A small image classifier, trained from scratch: arch pvt.
Rows from block 3 of a small image classifier, named by matrix and row number. Rows with one number belong to one neuron. Each number is 500 + 40 x the weight over its row's rms, rounded and kept within 0 to 999. All counts start at 0. Numbers have three digits each.
After each neuron's rows are labels from the 100 images, of 14976, where the neuron reaches its largest size: "strongest on" is what is common among them; "colour at peak" is the nearest of a few named colours to the mean colour under the peak. Only what is clearly more common there than usual is listed. The data: capsule endoscopy frames (Kvasir-Capsule).
# gate: MLP gate (model.blocks.3.mlp.gate.weight, 288x96), inputs 0-95
# fc1: MLP up (model.blocks.3.mlp.fc1.weight, 288x96), inputs 0-95
# fc2: MLP down (model.blocks.3.mlp.fc2.weight, 96x288, transposed), outputs 0-95

gate.45:498468530580542522466513529491460474550525527496545505500565520522542502406495495497457522497486468503518513556564544530505525470436510444469467441594555502515490569468448583522525533588477553483438572479519486506503434537505460508454488407517534433451474503460448473485493519438515501507
fc1.45:464552481515470496449538522449505525491534496538488457451478426446512521533455536457518527598581537532531510499410467514509569455505391495505469601453510494476506486490514528501428468469472484429518504557463510507478522503460510466477445546439509498533493475547545412487463476552500509557
fc2.45:523479507568485428401530493552496476491519451480478513443485400524515485523526478569493542480512505428475482545517486468552523478644552500532465477541506468383484468506459559498480513547488473403493520482487514557539478518546468494545483540485522503460520456464488514465540518456509507516
strongest on: finding: ileocecal valve
colour at peak: orange; yellow

gate.213:488514496499510483454467432485473497460513554528521506542544536492482482482490499564497408467480511419492561560433463589516480510565437460520452444488554429487486541517506440470557521479447526559447471529526518427531441520422534553519555472507552502497508492553448481551513439522522520536
fc1.213:452510439559512490489450517483542547448418549515536459492415526484500520533441539448552511530535548543492448519517472574543488550437459520477469456562554482555561444519530536480517486500426537529469477497482558500469488530544512476455452523500526543506425537456542555538481485540439467561
fc2.213:528492505516525451494462487429515457535516463505456505534503531581514490470555520418517489515522550416541501485506515498456498520507581451532513490494599560475537486457534475522512426549547531408400496495542458478561493459432496560478525493472566510442538501503433497468481506557461494531
strongest on: finding: ileocecal valve
colour at peak: orange

gate.33:546512508436508483545485474493435443574480482497499489463488497588475526437453517448538516461485536525541421527504521459469441484476490488558497535504559472513453511480552544494542530542500388423514548501535485523441488582518451448472539539601473531482538508497493543443476552469506472466
fc1.33:469489491538520547480558466470563558461468523501487570458487486476548522549476453568462490479547496525471535543511490537534498453602453488462560410535533506526449474579486437493486533467470513486540498542481552497480501413485565459527444502458536509562466457451553446475544447526495555487
fc2.33:449562491437497546456471522530508524542553472532552495401557473510547482477525479462500438520418509444482524429518498546481497450525544550565478570408481473501442560457503464556512400440474496528526474511463470512506566532464505557483506496503490533528484523552474538529479568478530482506
strongest on: finding: reduced mucosal view
colour at peak: grey

gate.73:466485528469516443513441519452443553530449526537517503448457522485555577456469539545601455491467514458514456473511511508514440528530435488473567471497480552500520507489481453391553504519460558567425527426534498478518529440557547578509491493492471437499546499568486477499494489516493512511
fc1.73:465478441556404543533470471470539486535475530437500533501467419523465454455532478487516570513514486526537512543449536552503507494504455601547532444442479497571497428526585460490459469575550531530477478439462508534530462557466509479513516481571478546512537490526518498494512502503421459527
fc2.73:511523510482482508468556414432529472498557466499500561470524488509506510465492535461489509528528517501520475530493565498517497547467491575460520458476583524464516490424458525467433481536523483471487441406550488493485533539523532524442510575454573427476533492610544522508539454440530452558
strongest on: finding: pylorus
colour at peak: grey

gate.236:547508471494506562440508508487474499397473511527542426493554492484587510492491560462527540572559557472468518480521509477563473521490396543532496417492478449500497478463471477538467498568505429428472499548516452564548521482522451485525527463547497496497534434508544561564495511482487500544
fc1.236:475431528437518542500465519499555479580492518472493567507440545552542577468434485531458537535415464540511477475457586519443461426403502546541481523477462521501466467445474509446492501541493510540520453487519494512495553482488465483512469489551507458545456572484527571462469534457515519540
fc2.236:505466570488419508553487540513473555519514489486450495453518507509531490612533529522482507516476495411600478558467469406494479519491527484512501463446578538501475528547484481459533468504621517493524459505543541510432483515522459486519461507503519499478565481502440534409461460487496476536
strongest on: finding: ileocecal valve
colour at peak: orange

gate.262:527442449502528513469488512438473524499536475549562467510568532500474564585514455464467446485529418554565523481564483496537482517436515500532493524510549541558546479494504542491500437508555551536536563442583522445543520455487499449506407542508445493533483472473518457491528466505431544472
fc1.262:527502519477496461513519443468462497480527561522507530504462511486412476523445486535490488527536579448521579484533548434496498502544518503469524513538474588602421487503502414527552464453532517444520597432558543519530483551514461509464503469521525480446517438531480543505457511487453502443
fc2.262:510543522483503498446481507516514572503481493442428454511495513546541546516531489497539518439567523492441432523426510576490549485486519568481478531446535555529457459446522495495522539564467407613483527494550534478506422492487516536506547431497508469457462506491531534546421550489488532490
strongest on: finding: pylorus
colour at peak: grey

gate.40:487476511553539520472519494487472506534543516561558483517511504502510487494472577490566511534523534501539552456502447434552457523497523591475530424523486487528477472510442512535493479524468513514474511481485493477445476374548410512518511459451547557452543485464428422553524557511553578475
fc1.40:508507475443512500435536495452502560433515476514516472484493522537586491420534520510483560424445550489587476483502523535456517514487526570470507480456535470526519398516583470511536476562516546533457496495496540565499477529457520546488516546445533553499593529560456540536507516515448470477
fc2.40:484490503441533450426516507466536500491561508431534536550534407503497532459504528555542538486504505443512417515589542510501444519473481562450548518430538484442511502530450488496495486513514516510500513479394513525510484574507486433472520531483523560449489469509510578587549468520488525562
strongest on: finding: pylorus
colour at peak: grey

gate.5:445465516445573503467484444497526418486476508513441522526457541522470571514483519488554544466491452515430572528485459548512506450513575511507504506560483518523478487444523508439559486494443538429496505521480529490505509531556462500423535534464575537485486547476545580397448523497536517450
fc1.5:506525486530509501479427573495495518552507518441539523493544534567555497566526533478512470446527432510500576525518539536402463501475482457547484526487473525577514509504491533554496559466493517483578470462517551543548564451511491499536406504557578516518505509522553545436537561485549541510
fc2.5:534561574460580495506520459548517518538435504480510472467503446505519548520464425429471495477560532491543448533504514480471521506508540499513496471521475477410480527515489444470468529535531529539444442403421538526527528568542490440505581554558454451473476518496473492560491506549522561514
strongest on: finding: pylorus
colour at peak: grey