A small image classifier, trained from scratch.
Data: trained on capsule endoscopy frames (Kvasir-Capsule), 14.5 epochs.
Rows from block 2 of a small image classifier, named by matrix and row number. Rows with one number belong to one neuron. Each number is 128 + 32 x the weight over its row's rms, rounded and kept within 0 to 255. All counts start at 0. Numbers have three digits each.
After each neuron's rows are labels from the 100 images, of 14976, where the neuron reaches its largest size: "colour at peak" is the nearest of a few named colours to the mean colour under the peak; "peak at" is the part of the image that holds the peak. Only what is clearly more common there than usual is listed. The data: capsule endoscopy frames (Kvasir-Capsule).
# gate: MLP gate (model.blocks.2.mlp.gate.weight, 288x96), inputs 0-47
# fc1: MLP up (model.blocks.2.mlp.fc1.weight, 288x96), inputs 0-47
# fc2: MLP down (model.blocks.2.mlp.fc2.weight, 96x288, transposed), outputs 0-47

gate.70:139148139132179141103183136085123121096155129174143125128153137173120142127073135159121146171068049182095155164139149088157145113138189174124191
fc1.70:189089077149163140162158182107104119068104173092156089105132162153133055128104127080124079125135127106108152120174169121107083176145177066098087
fc2.70:131086088137108158138161151111159133171113116165148115150140178077112156135124134148115103132114134161133126119164182216068176215059138091126104
colour at peak: yellow; pink
peak at: middle left

gate.117:169141165146154144145137115184083092190188145110173148140087110117074145128121132108088092051123082074143094096109134097088156119104134121135122
fc1.117:199083145138134094106103148103132145137095126088116160160138146150117130144119127078162161165068113141129122151098142137110106136045119110115115
fc2.117:183079175106118087140151145146158086113156073166157114101192169119172188124167112134175091144149180127119127109117149142114130131130109090153136
colour at peak: pink; grey
peak at: bottom right

gate.29:117148109143154125125174160120119072094141102149089088137144137110128097100099157145148156108155178155108169179148094145109190144137107116124115
fc1.29:139108152149146093169164153107094037064133174108134139131116106099155176141093194133097053124167111124092222154132142098103132120124140135073129
fc2.29:117100126189116139125089111110089071157097172110131189171152122086098163207115149108093094152151159115127116105169115092099162148139180107122175
colour at peak: black
peak at: top right

gate.52:146104148067107108096130171092125132085151108120062145143100110105145092094165105137148173123177097146152107145179130122099050086139138129115179
fc1.52:096153141127145133142179093112110161091126156081139129119176120120057157093134089073143161147079085099162135161089135133131091164080177119164066
fc2.52:137118111093108121139164079183120154149132146165094176118139125129074129122091167062079089096125148124084107174222093118077119161121203113136169
colour at peak: orange
peak at: top centre

gate.15:133060145164141097143086091124126087097125112057130165202126180151141111178113190134126153176141105120117110137104175141093176128191090114097157
fc1.15:116205133095149179128126109097177137078103115107102119118130071127171148101089091181113117108073091158166123107155072170131149186132067087138138
fc2.15:150130052172122191074140130158188131143078140127140126121162133123120141198070175098150109143128075114136102082183114097188119121163164171123068
colour at peak: orange
peak at: top centre

gate.63:128167126180119110113103149166090166083163104159175099184131107147087095139152121123091090159163155087097163131153114128142133111130159158075122
fc1.63:152146079170146169179096098162160156125163129152120150113135115154116093141124198174086092101155092161095153102092109178094092086076125136161143
fc2.63:146108120087102113096126145149135168119188077159107142086166145145097164223151154105129078124179063110144101169132140142048105112043084153121067
colour at peak: orange
peak at: middle right

gate.186:116112155122083080161157130097086106127168112145106151131190172140137172173117130133187161152155139204112133104146149075104142174132144138169166
fc1.186:186114140126067087175144074150118130144118110138173157170057122143126149145086130158157148106143156138157077074107064143126181126086136130156135
fc2.186:116105108192130212200122103080166135114177110113128091153125129108097103168096132098160168150104101050099141139137139122096108165158123184084094
colour at peak: grey
peak at: top left

gate.98:072166102079128096136140089214109165104091140110100093140155104097162126124129163149124164143114117131148141183168132083093099101114173097098146
fc1.98:139139108126141140134108157084120077122137173148130153133091124166093198191139133083145057088126167108086152164124127147110172147152141105138094
fc2.98:125122105103080143138114103135132106080086131189133152129147136142129113128133122124108097136035058123142192189108160190109124062129095126145120
colour at peak: orange
peak at: bottom left

gate.131:170115088117153105186170107093121158124109112116139135140093135090176096114104096103110142111100094146130159136077132170103182108119048214081121
fc1.131:084142162142133062162171151111130147105151169101099140143156125103102143110190111160098136107150144101166174087147121082117124174132131174148152
fc2.131:115124095110088148105157119122107151119184139104148099142117100175130110102124086121086102111168130157153132074068140107104192117112123146080124
colour at peak: grey
peak at: bottom centre

gate.4:141118091121124122153135070114111102122150108064115135094186098154175108109072094121122203134113111155181147139129076092147112172136113113162165
fc1.4:170109183106127159054112130064125146216111124081117137064062124127163144157110125155074129134104133095124139149173186183089194111148134146127126
fc2.4:166107089133114070145088142112103129085152163135132092144105158099084122111164108132131190160097160193104130111142154123137117145066118120104194
colour at peak: orange
peak at: middle right

gate.112:172154064103111119162109126140132052146106182186124097161157165097101105083169157147132149044120125152161122113087144141116098133139104193135115
fc1.112:167139111099161186137171112132180174102172100117160156168089071076145073183095120063114091153140103124160065105166133148110140134118147158123109
fc2.112:182159153150123154105225085087131125143220061114173172093131150058133119174087132073112094106095103122126168154152171103111107223149120089123098
colour at peak: orange
peak at: middle right

gate.46:154155145108168092156144168155131149094179127161096160163171158126035187156161124071135061118156098122103117083148168153073120139184107164107111
fc1.46:128100123065186148107073124094147081143075148163167193078094135145098106147133159129090142147153163079139186112166110159082123166153074114127174
fc2.46:134169127154118128096057149115187064109083131180106136120134146127083115085128127155174125157125156146148099086166040196135121192174148101079119
colour at peak: orange; grey
peak at: middle right

gate.276:175073130162166087168183173156094137130124068164094127180081136163125082141120165117162135155166175092142137125094164139135081129150108078128128
fc1.276:179175069090162138130096085138116140182179095136109153094127144164095125140097080112077184185131120177171165090162157146146164144117097128178087
fc2.276:106135092062123128073093085135194098110073191150160141097080103156106148104135144140169156163104076145116081124078120123155107146152108168081120
colour at peak: orange
peak at: top centre

gate.199:141120118140165134165099088108156171117106128121160161167130134172104162119069113138087101165143147077160112151157112114062126114123178095139114
fc1.199:125130170069129094156117100150062109132095163114102134131111186186087102113112089152143117082145162123108045130082156170186088089106144157167093
fc2.199:055084142089075140117106118101143080128099087140122174151137165084116123112136092117115151154094089091153102147101092195149096172154101147111082
colour at peak: grey; orange
peak at: centre

gate.282:119111147120183130102140150102187177084146077124099070121193134055145120164198098151133158151109141100104162095114091138105150156162148119143115
fc1.282:116151102099121170129134106130124167173095135193166189120125117156097143094088121095195148104151178147108088125086123123135157049099121097104121
fc2.282:065130107085146153112112109141042087141143078121133154190141109154104085192138156151167065151122157141053143130075100110153154061162147092172137
colour at peak: grey
peak at: top centre

gate.74:147160155177163135154154072137141137109106126158138170123124094105151163101088102148071125141121047141123092196171136139102099114134149160142161
fc1.74:098156086088149079102072092135115153095147104151074163102138080134156130115148144180120118173132128169085090149130057136099156115081140118136139
fc2.74:114134138174137112103110055151090131126188114114117150133090140152157101139124160106133123069153148097116107109146117152109128038176128172200142
colour at peak: pink; grey
peak at: bottom left

gate.81:188166113176144101154171131116135114065136133076130165100176121135115171055127144128153169092141144145152057169130129102072138155130135137076123
fc1.81:122107159096128057157173092209106090133127171163121105092102091134048089119136174093087126128053148146147094158125112136127138132141200206113110
fc2.81:117107183102129094079131060074151136128120156122163107136145115067172088086118163126083167131133063129080112130101128130183157143110152189122112
colour at peak: orange; grey
peak at: top centre

gate.43:101133121148189123129144151117125151167149113075130105125104173117099132086214100154092097114109157147169099109159105121101124117165117139124174
fc1.43:124198156125103159130175157139121116107106185115116085104117125073086148206121121106122074128140177136130162087158144086115164142150120075138128
fc2.43:137155147136201180155139143090081152118079152093087135153129112078079137120105051154078107157131142170108184073126093194165165144118127119113132
colour at peak: orange
peak at: bottom centre

gate.138:125121076160104087082156114173180101142129141149090133118144118137077183123174090126146151172090169075143157125127184110146124148117113157166138
fc1.138:080184172072115168076125153221135128122086112086062179131110117109100144162090150127135151111173097145110156107132134148117165125103144105160147
fc2.138:151153124143127125130130158123072084092090135188122102232135160163145119141107123122122103125127127153134052106100123169174121123141137035123157
colour at peak: orange
peak at: bottom centre

gate.89:109082137125121107155098168143176065139116047105098178113092134119093074106147136174100172116088145156122091118100097135120182140124153082144132
fc1.89:154095125129170120166143063105189099114118090112127131094140169079075180145111174214078127172106104122158179169122096149128115131111149139138156
fc2.89:118141143144160107135143137158124089091065169119130105191177080164129113103081166037155176116128108103127135144113137110118097110134095143180130
colour at peak: grey
peak at: bottom right

gate.57:092113120138175124105159144174123121101088180130144163105119192138141088103157096111151066113133117077150101105152144129130131145135129051154130
fc1.57:096167116128156122103118095181144086098109143152085081161177188155156064179146136154102145094124132096192066094097180167122161081148137077156110
fc2.57:067080110139128126169056114134152190173082139136132112154111181148145161152121179102176094092153140092091171183107100114109126148145086149112080
colour at peak: orange
peak at: top centre

gate.87:141169116121093170095101136098071131166151174152105143136150083176100119164088080128140116156139192119121145133054080137124101151114141139081148
fc1.87:135075106153182150112067143108131159108127161165135131116119155148135163066170153157115088090093139127107131062114077106116182155079163153135122
fc2.87:160182125109140123118165116168095063120161072129135142115174157141125160140073090116058144114104162168054094104117097126115076086139127112129103
colour at peak: orange
peak at: centre

gate.105:125080135133147111117089106134134178041102089147101104130161112171137155147132094084087117093098144110154120077090092115137142132147102115159084
fc1.105:122156157127140093140138132161127114096168186191122080092146165185100086125133128149113118104109101138102091108114153117193091075107118142123147
fc2.105:156087148118116132166115123129151136116088131188074137185137195164082082150125102124032184097097149179147124139105084196095137140089111121127129
colour at peak: orange
peak at: middle left

gate.51:144158148081108055157123174086124146153132155147159144139109165127161141090090099104120160061151126087123123179132040159117096066117147157161110
fc1.51:141143163154133145097100096086089112108129145098100092130132145117096182137151172147147116172177176092130169137144123167119142142082161120189148
fc2.51:090087091074140155080170120199103129096136097178106168120115185149180103127149134114137135183113092098156099106151128120166105192151194095148126
colour at peak: grey
peak at: bottom right

gate.265:087104162104116079135103144101129121093152106157109193156114165094137161153182138088112103122125071121137119090162062110115065134113168092149107
fc1.265:077117075081110154120181104150130184104145136178157182075124116133179130097112094139164171131165090107141151134119147085162185171096174097105099
fc2.265:147164139084186138122115102120154118103166145132126158093129110137118095138141102129134160117136124083103084109179189120174059103208115069164079
colour at peak: grey
peak at: top right

gate.108:169069106142202158171101091090147165159093126120145124132111159159145125151126116115104158136079094173120074124147199080144128134194101171125111
fc1.108:135090113120159137141067101117118136131128134133103082114141159172042144108133137097128178092126106098168070120163152144105116102114167114174115
fc2.108:083157094142067167168188098140151049095116140117135124101136119145131133086167128140086104090111082149140198168114048169128113152130145095114123
colour at peak: grey
peak at: top centre; top right

gate.193:112066155150100067130159199119163164142111068122197113135179136150203139198094110135124126146149098139088101093162116133104163137156178125133124
fc1.193:191132115102144104129138175158132066101187109139092102114198139194162136138128084115127080077142142070178127131068156074160078116127075161154098
fc2.193:133125144095097110106121119092113161113179113116060098119094138142139168182106099122126061093168140073131160165052073153122145156100081189089166
colour at peak: black
peak at: bottom right

gate.281:144095172149152139128149092104103142155132176166112179125142174098113154099111145133156099131173087152083108120128179137147098148072067103140114
fc1.281:116168124150127144160063132125156131154071122142089182175123115112093116113091150133107160136133174155119142154106137182172120133105088126074129
fc2.281:160109167174115142145081134149121181130085141136172173116111154116121100118135138118157130198182165120013091140167112083140039159114107091111108
colour at peak: orange
peak at: bottom right

gate.156:114175137123125120114052131100101109122145135111133150166116127193130122163175097123196178073134125133162059075121117093099077113123108114160174
fc1.156:131141148075122121120043190096144124098160115151116192125138126094133072074105124116117121138160170105150055138089153102173145104155100112103115
fc2.156:162120168153084148170124143129154134166090170111159121064151085147140095079086189051180155121139175135112182055092113088124129114102057160147153
colour at peak: orange
peak at: middle right

gate.218:128122165140165094169088147093118183103067090070114144108110064103127145175080142190136132107107175144123148087102173139135121129168149180139123
fc1.218:139097121086154144149096165092140177089127143067145115154099144076125087097131078125102161154125153204125124114081103144160165070143091161102137
fc2.218:152128133188108121167145147184152099105097102146110064141184125085114105216127106115116121151118108093121128129179108071114093099114136079165103
colour at peak: orange
peak at: centre

gate.173:103194077077124104143086151168127142155186103140132170124165128149158090168100121121131198129122132156158097099143133169073146122038108104121156
fc1.173:122135108124134138097087200095140120131117164142112156123106150135089063066121181107166149088127173189123157186116075131139165097083136129150136
fc2.173:173168159137143093121129118159145166155149106086132088156128058133158083176163092136159124129105117089136097081151157126051157147110127094105139
colour at peak: black
peak at: bottom left

gate.126:134119119076130129141096102144134116167128164175136155159154121131209111127122170115159122077149118163080102114116123080181143149094171126148188
fc1.126:080110145110117142101145136103113125118126148120060089100168158159112151131116070162120181080133166160153085107106178119113108152111165146150194
fc2.126:142146108117065143081135128133111132114103111123164114128143134098122129167122158089095186143146114147137078108098191117120147150062117071157108
colour at peak: orange
peak at: bottom left

gate.279:155149077157078099153170160100154137140106098157146117177113122141090110151119127116165111148175096189066142093166066183124140105095083119113126
fc1.279:189138154111093134161161116106142067136124140181121133116107108134102132092054120123114082096162049115138165070116141141121142114129155134118151
fc2.279:137098184134091116116132128152126103184153200107077141144113093109108056069093130095146127121136150118134123155162187158095157124147129107135138
colour at peak: black
peak at: top right

gate.37:086176112125204130107100145098142092085083161127089086128150165125179093075078168129110155168151124156158154063120128125099134116140054137102138
fc1.37:126104061101174160194131138109163143089132160109123110085128146120118132117137128159135110102147164111132096130122067148129103190183111123150138
fc2.37:150122173094120089133083112148156157161124080075091145119104128140107155211159163129132120109098181061167128080070052119131134088121153116160123
colour at peak: orange
peak at: middle right