Rows from block 2 of a small image classifier, named by matrix and row number. Rows with one number belong to one neuron. Each number is 500 + 40 x the weight over its row's rms, rounded and kept within 0 to 999. All counts start at 0. Numbers have three digits each.
After each neuron's rows are labels from the 100 images, of 14976, where the neuron reaches its largest size: "strongest on" is what is common among them. Only what is clearly more common there than usual is listed. The data: capsule endoscopy frames (Kvasir-Capsule). In brackets: how many of the 100, against the usual share in percent.
# gate: MLP gate (model.blocks.2.mlp.gate.weight, 288x96), inputs 48-95
# fc1: MLP up (model.blocks.2.mlp.fc1.weight, 288x96), inputs 48-95
# fc2: MLP down (model.blocks.2.mlp.fc2.weight, 96x288, transposed), outputs 48-95

gate.9:459492538500557409540515442486509452554497502544485479564450452557454453517437471484504467486571523545577461549482404553429505570440486555466452
fc1.9:535541501485422501573550503460589568571462518412482550558501560489458505449447525554585464510535431543409495509502489469475522529561488486527455
fc2.9:482519460458461486534439502458515503533518520465480510538459464429526537538452519439524603422464520613479548530497531476500503540499479499561501
strongest on: finding: ileocecal valve (27 vs 8.8)

gate.229:489510531566448524453495480479517516517581443524443525532543524485490544471518473409446496534550446545499429497518507509487503582482434496473503
fc1.229:516459481523534474577532493483489523426451525465521470453409455489523419545502512553525503430496517512542594530495573518544544479567569473516568
fc2.229:451438533459510516496496490530486553526505453484514501521472510537454501409496489412483504517579472499437474502436519427510530432467546448479478
strongest on: finding: ileocecal valve (31 vs 8.8)

gate.160:505506465490453487495484393587421494513589516536454487461435481488553520567473427482447488493520541442490535467455514513559471510535511543458484
fc1.160:529535487576439542509503522452498479451479417505508518409545521524477540555526470556480415491533540454463464474491513437507512468560490411456491
fc2.160:473478483519479414504481465464515464540471533511506499557538516456526449522478501410546558487515485542574450491522577506456496537450486482508551
strongest on: finding: ileocecal valve (36 vs 8.8)

gate.155:568508496493452492434505471525479519464596459483468424500498544504473525443495476503497508507496573566558578473487520536514462509513437582474512
fc1.155:465466561443544567476549524569419528494431570525480505552517485522454523414526507511448460512439495561559555518515469488454462534456521531435510
fc2.155:522504547491511525456397524477451521527534526516496454603473512513438550486545539525411484567552531497531467512456493481595535551450499455521444
strongest on: finding: ileocecal valve (61 vs 8.8)

gate.28:468509521516544472507449532498476531465534545529443445538446513533497476564454503512509499516532520475480589591481524534580547455529475458427546
fc1.28:491481474553446499441504556473527559526529510541555551476546494520491466533585458458507439504502504482478382478462472474572488539496443473534500
fc2.28:460449523512437524558538440503440468534482431491487539493502515527511525466592497458520545518474483497511445527502513452461539527597521490467483
strongest on: finding: ileocecal valve (28 vs 8.8)

gate.178:481508549476466504581546533530483531486496498517538488528474424477453543498513507485520558528445534494541454501454482491440494519504509502541499
fc1.178:505558555489499425476503552472544481512545560539470467558572430532497472530495539483517466498506402503470539488449502492443511541466483563435476
fc2.178:509502474520531460495427476518456577515470536488501465517530572476543548449430465551490518519534479533510431460504511517563443481499481490518479
strongest on: finding: ileocecal valve (41 vs 8.8)

gate.187:451482475515461536522474471461541435559508528552551522519532465514524490485492505515520456553488521546525430468452464538530520565537483443524440
fc1.187:556519486446475459489554500507579493480563471550529496498546554503468482403565607460503461514553539463527414472452499472458499480553420508450549
fc2.187:520511491500545502485512542486445471440459540512510505587497421550461474558487512497441454557505442513469503489465479534556568432582464552521423
strongest on: finding: reduced mucosal view (35 vs 6.2)

gate.7:483460575515514559487581560428489532521481439508489493476498543553480560465429494531499545482479527510471468536363512476521587513497521545520586
fc1.7:463500457524494523495450433510481422514530467449563537448504517504602488494453495539488509474550511489551608478494491450544431425475468576528544
fc2.7:546440460527484485570519523515492468505545520468460490487474467433487525431500528600534557477517471452567489414480546508473476540444475542509537
strongest on: finding: ileocecal valve (32 vs 8.8)

gate.86:506483490475446466439485535560500545543439433465455521516465472471490541480509477526525472445503539519445431539450478441508496565479451530533544
fc1.86:437462464489533502435485562543432478498473539539428467479531534508541471533473432464500438481532507468440528541498564534496496532449461529563515
fc2.86:514476515519443501477498507526513521424552412507500480444467533473543491498528554461531538504510537504467519511466482513530446526463506520507577
strongest on: finding: ileocecal valve (71 vs 8.8)

gate.148:493498495532477492601558533549577483413499473537494530474537550535554519478476515499500493471510533473522515441465521475497500477529523534548442
fc1.148:492505531501471482521495446493381477576542572597529471572524488502536390510530522532544508467494564500460571501496477508473451550447484547457532
fc2.148:481513498439451563533538459482505512462502493470484528538462543557477472499527530545464433475528526444489472510397465571535471468520470499556449
strongest on: finding: ileocecal valve (26 vs 8.8)

gate.159:499494498490478526486528482522567539508552438519577524445507544500539551532529410456469479490542564529484465557490519538554438563510547478560430
fc1.159:479449513502569469539475542525546490551439525491536441447453448556492521462564521488530471433512537432477454504504437484533532503432547438519521
fc2.159:507507452492554496422446513481486509482494532468542426514538569519512476428446510442532513592492540577528476503454486523623516385527537544497448
strongest on: finding: ileocecal valve (67 vs 8.8)

gate.145:530472493523489463507478486421459491550564463530502462515556485500486442526445542518506493519593493531488470484451560542500532484464469477467446
fc1.145:458524438476500481424519536455545504541532413494550546529439490456492474536471461536479496498548518498558541501514440570536535513476467460531425
fc2.145:478482430530490488531484508498567508470518507434528483593537569470512485506449450452607428449490498528508492550548479413469521559610452494452542
strongest on: finding: ileocecal valve (80 vs 8.8)

gate.24:490519491520533494525448493520531429511474507510459531565498461437459503523474557466459612520515493488484530466448468468490518437524454579556524
fc1.24:466489501458505500497564512493497564488459515536493488433458512563525507412496409464544440537484543541532504557550510497482460521466564457481501
fc2.24:526498528493539535515433509469589487524544505501423567506504472460475531561477534524448508469593514512432459491488495488479417555540498580465532
strongest on: finding: reduced mucosal view (39 vs 6.2)

gate.161:404466427555433502437468458498508521456531531564456519573442510473491461521453424534541572522514496508506473466523517477481483467504483497449496
fc1.161:491486538500487495507530525570436460454504521499488419514450508475487504468511522558466505509528508544427518547525514437532438544551461541533449
fc2.161:555496544502496582564489523485534495504396556479524513535553507498437506502531459494471563501488521521522509425438539519393474507460529541488525
strongest on: finding: ileocecal valve (28 vs 8.8)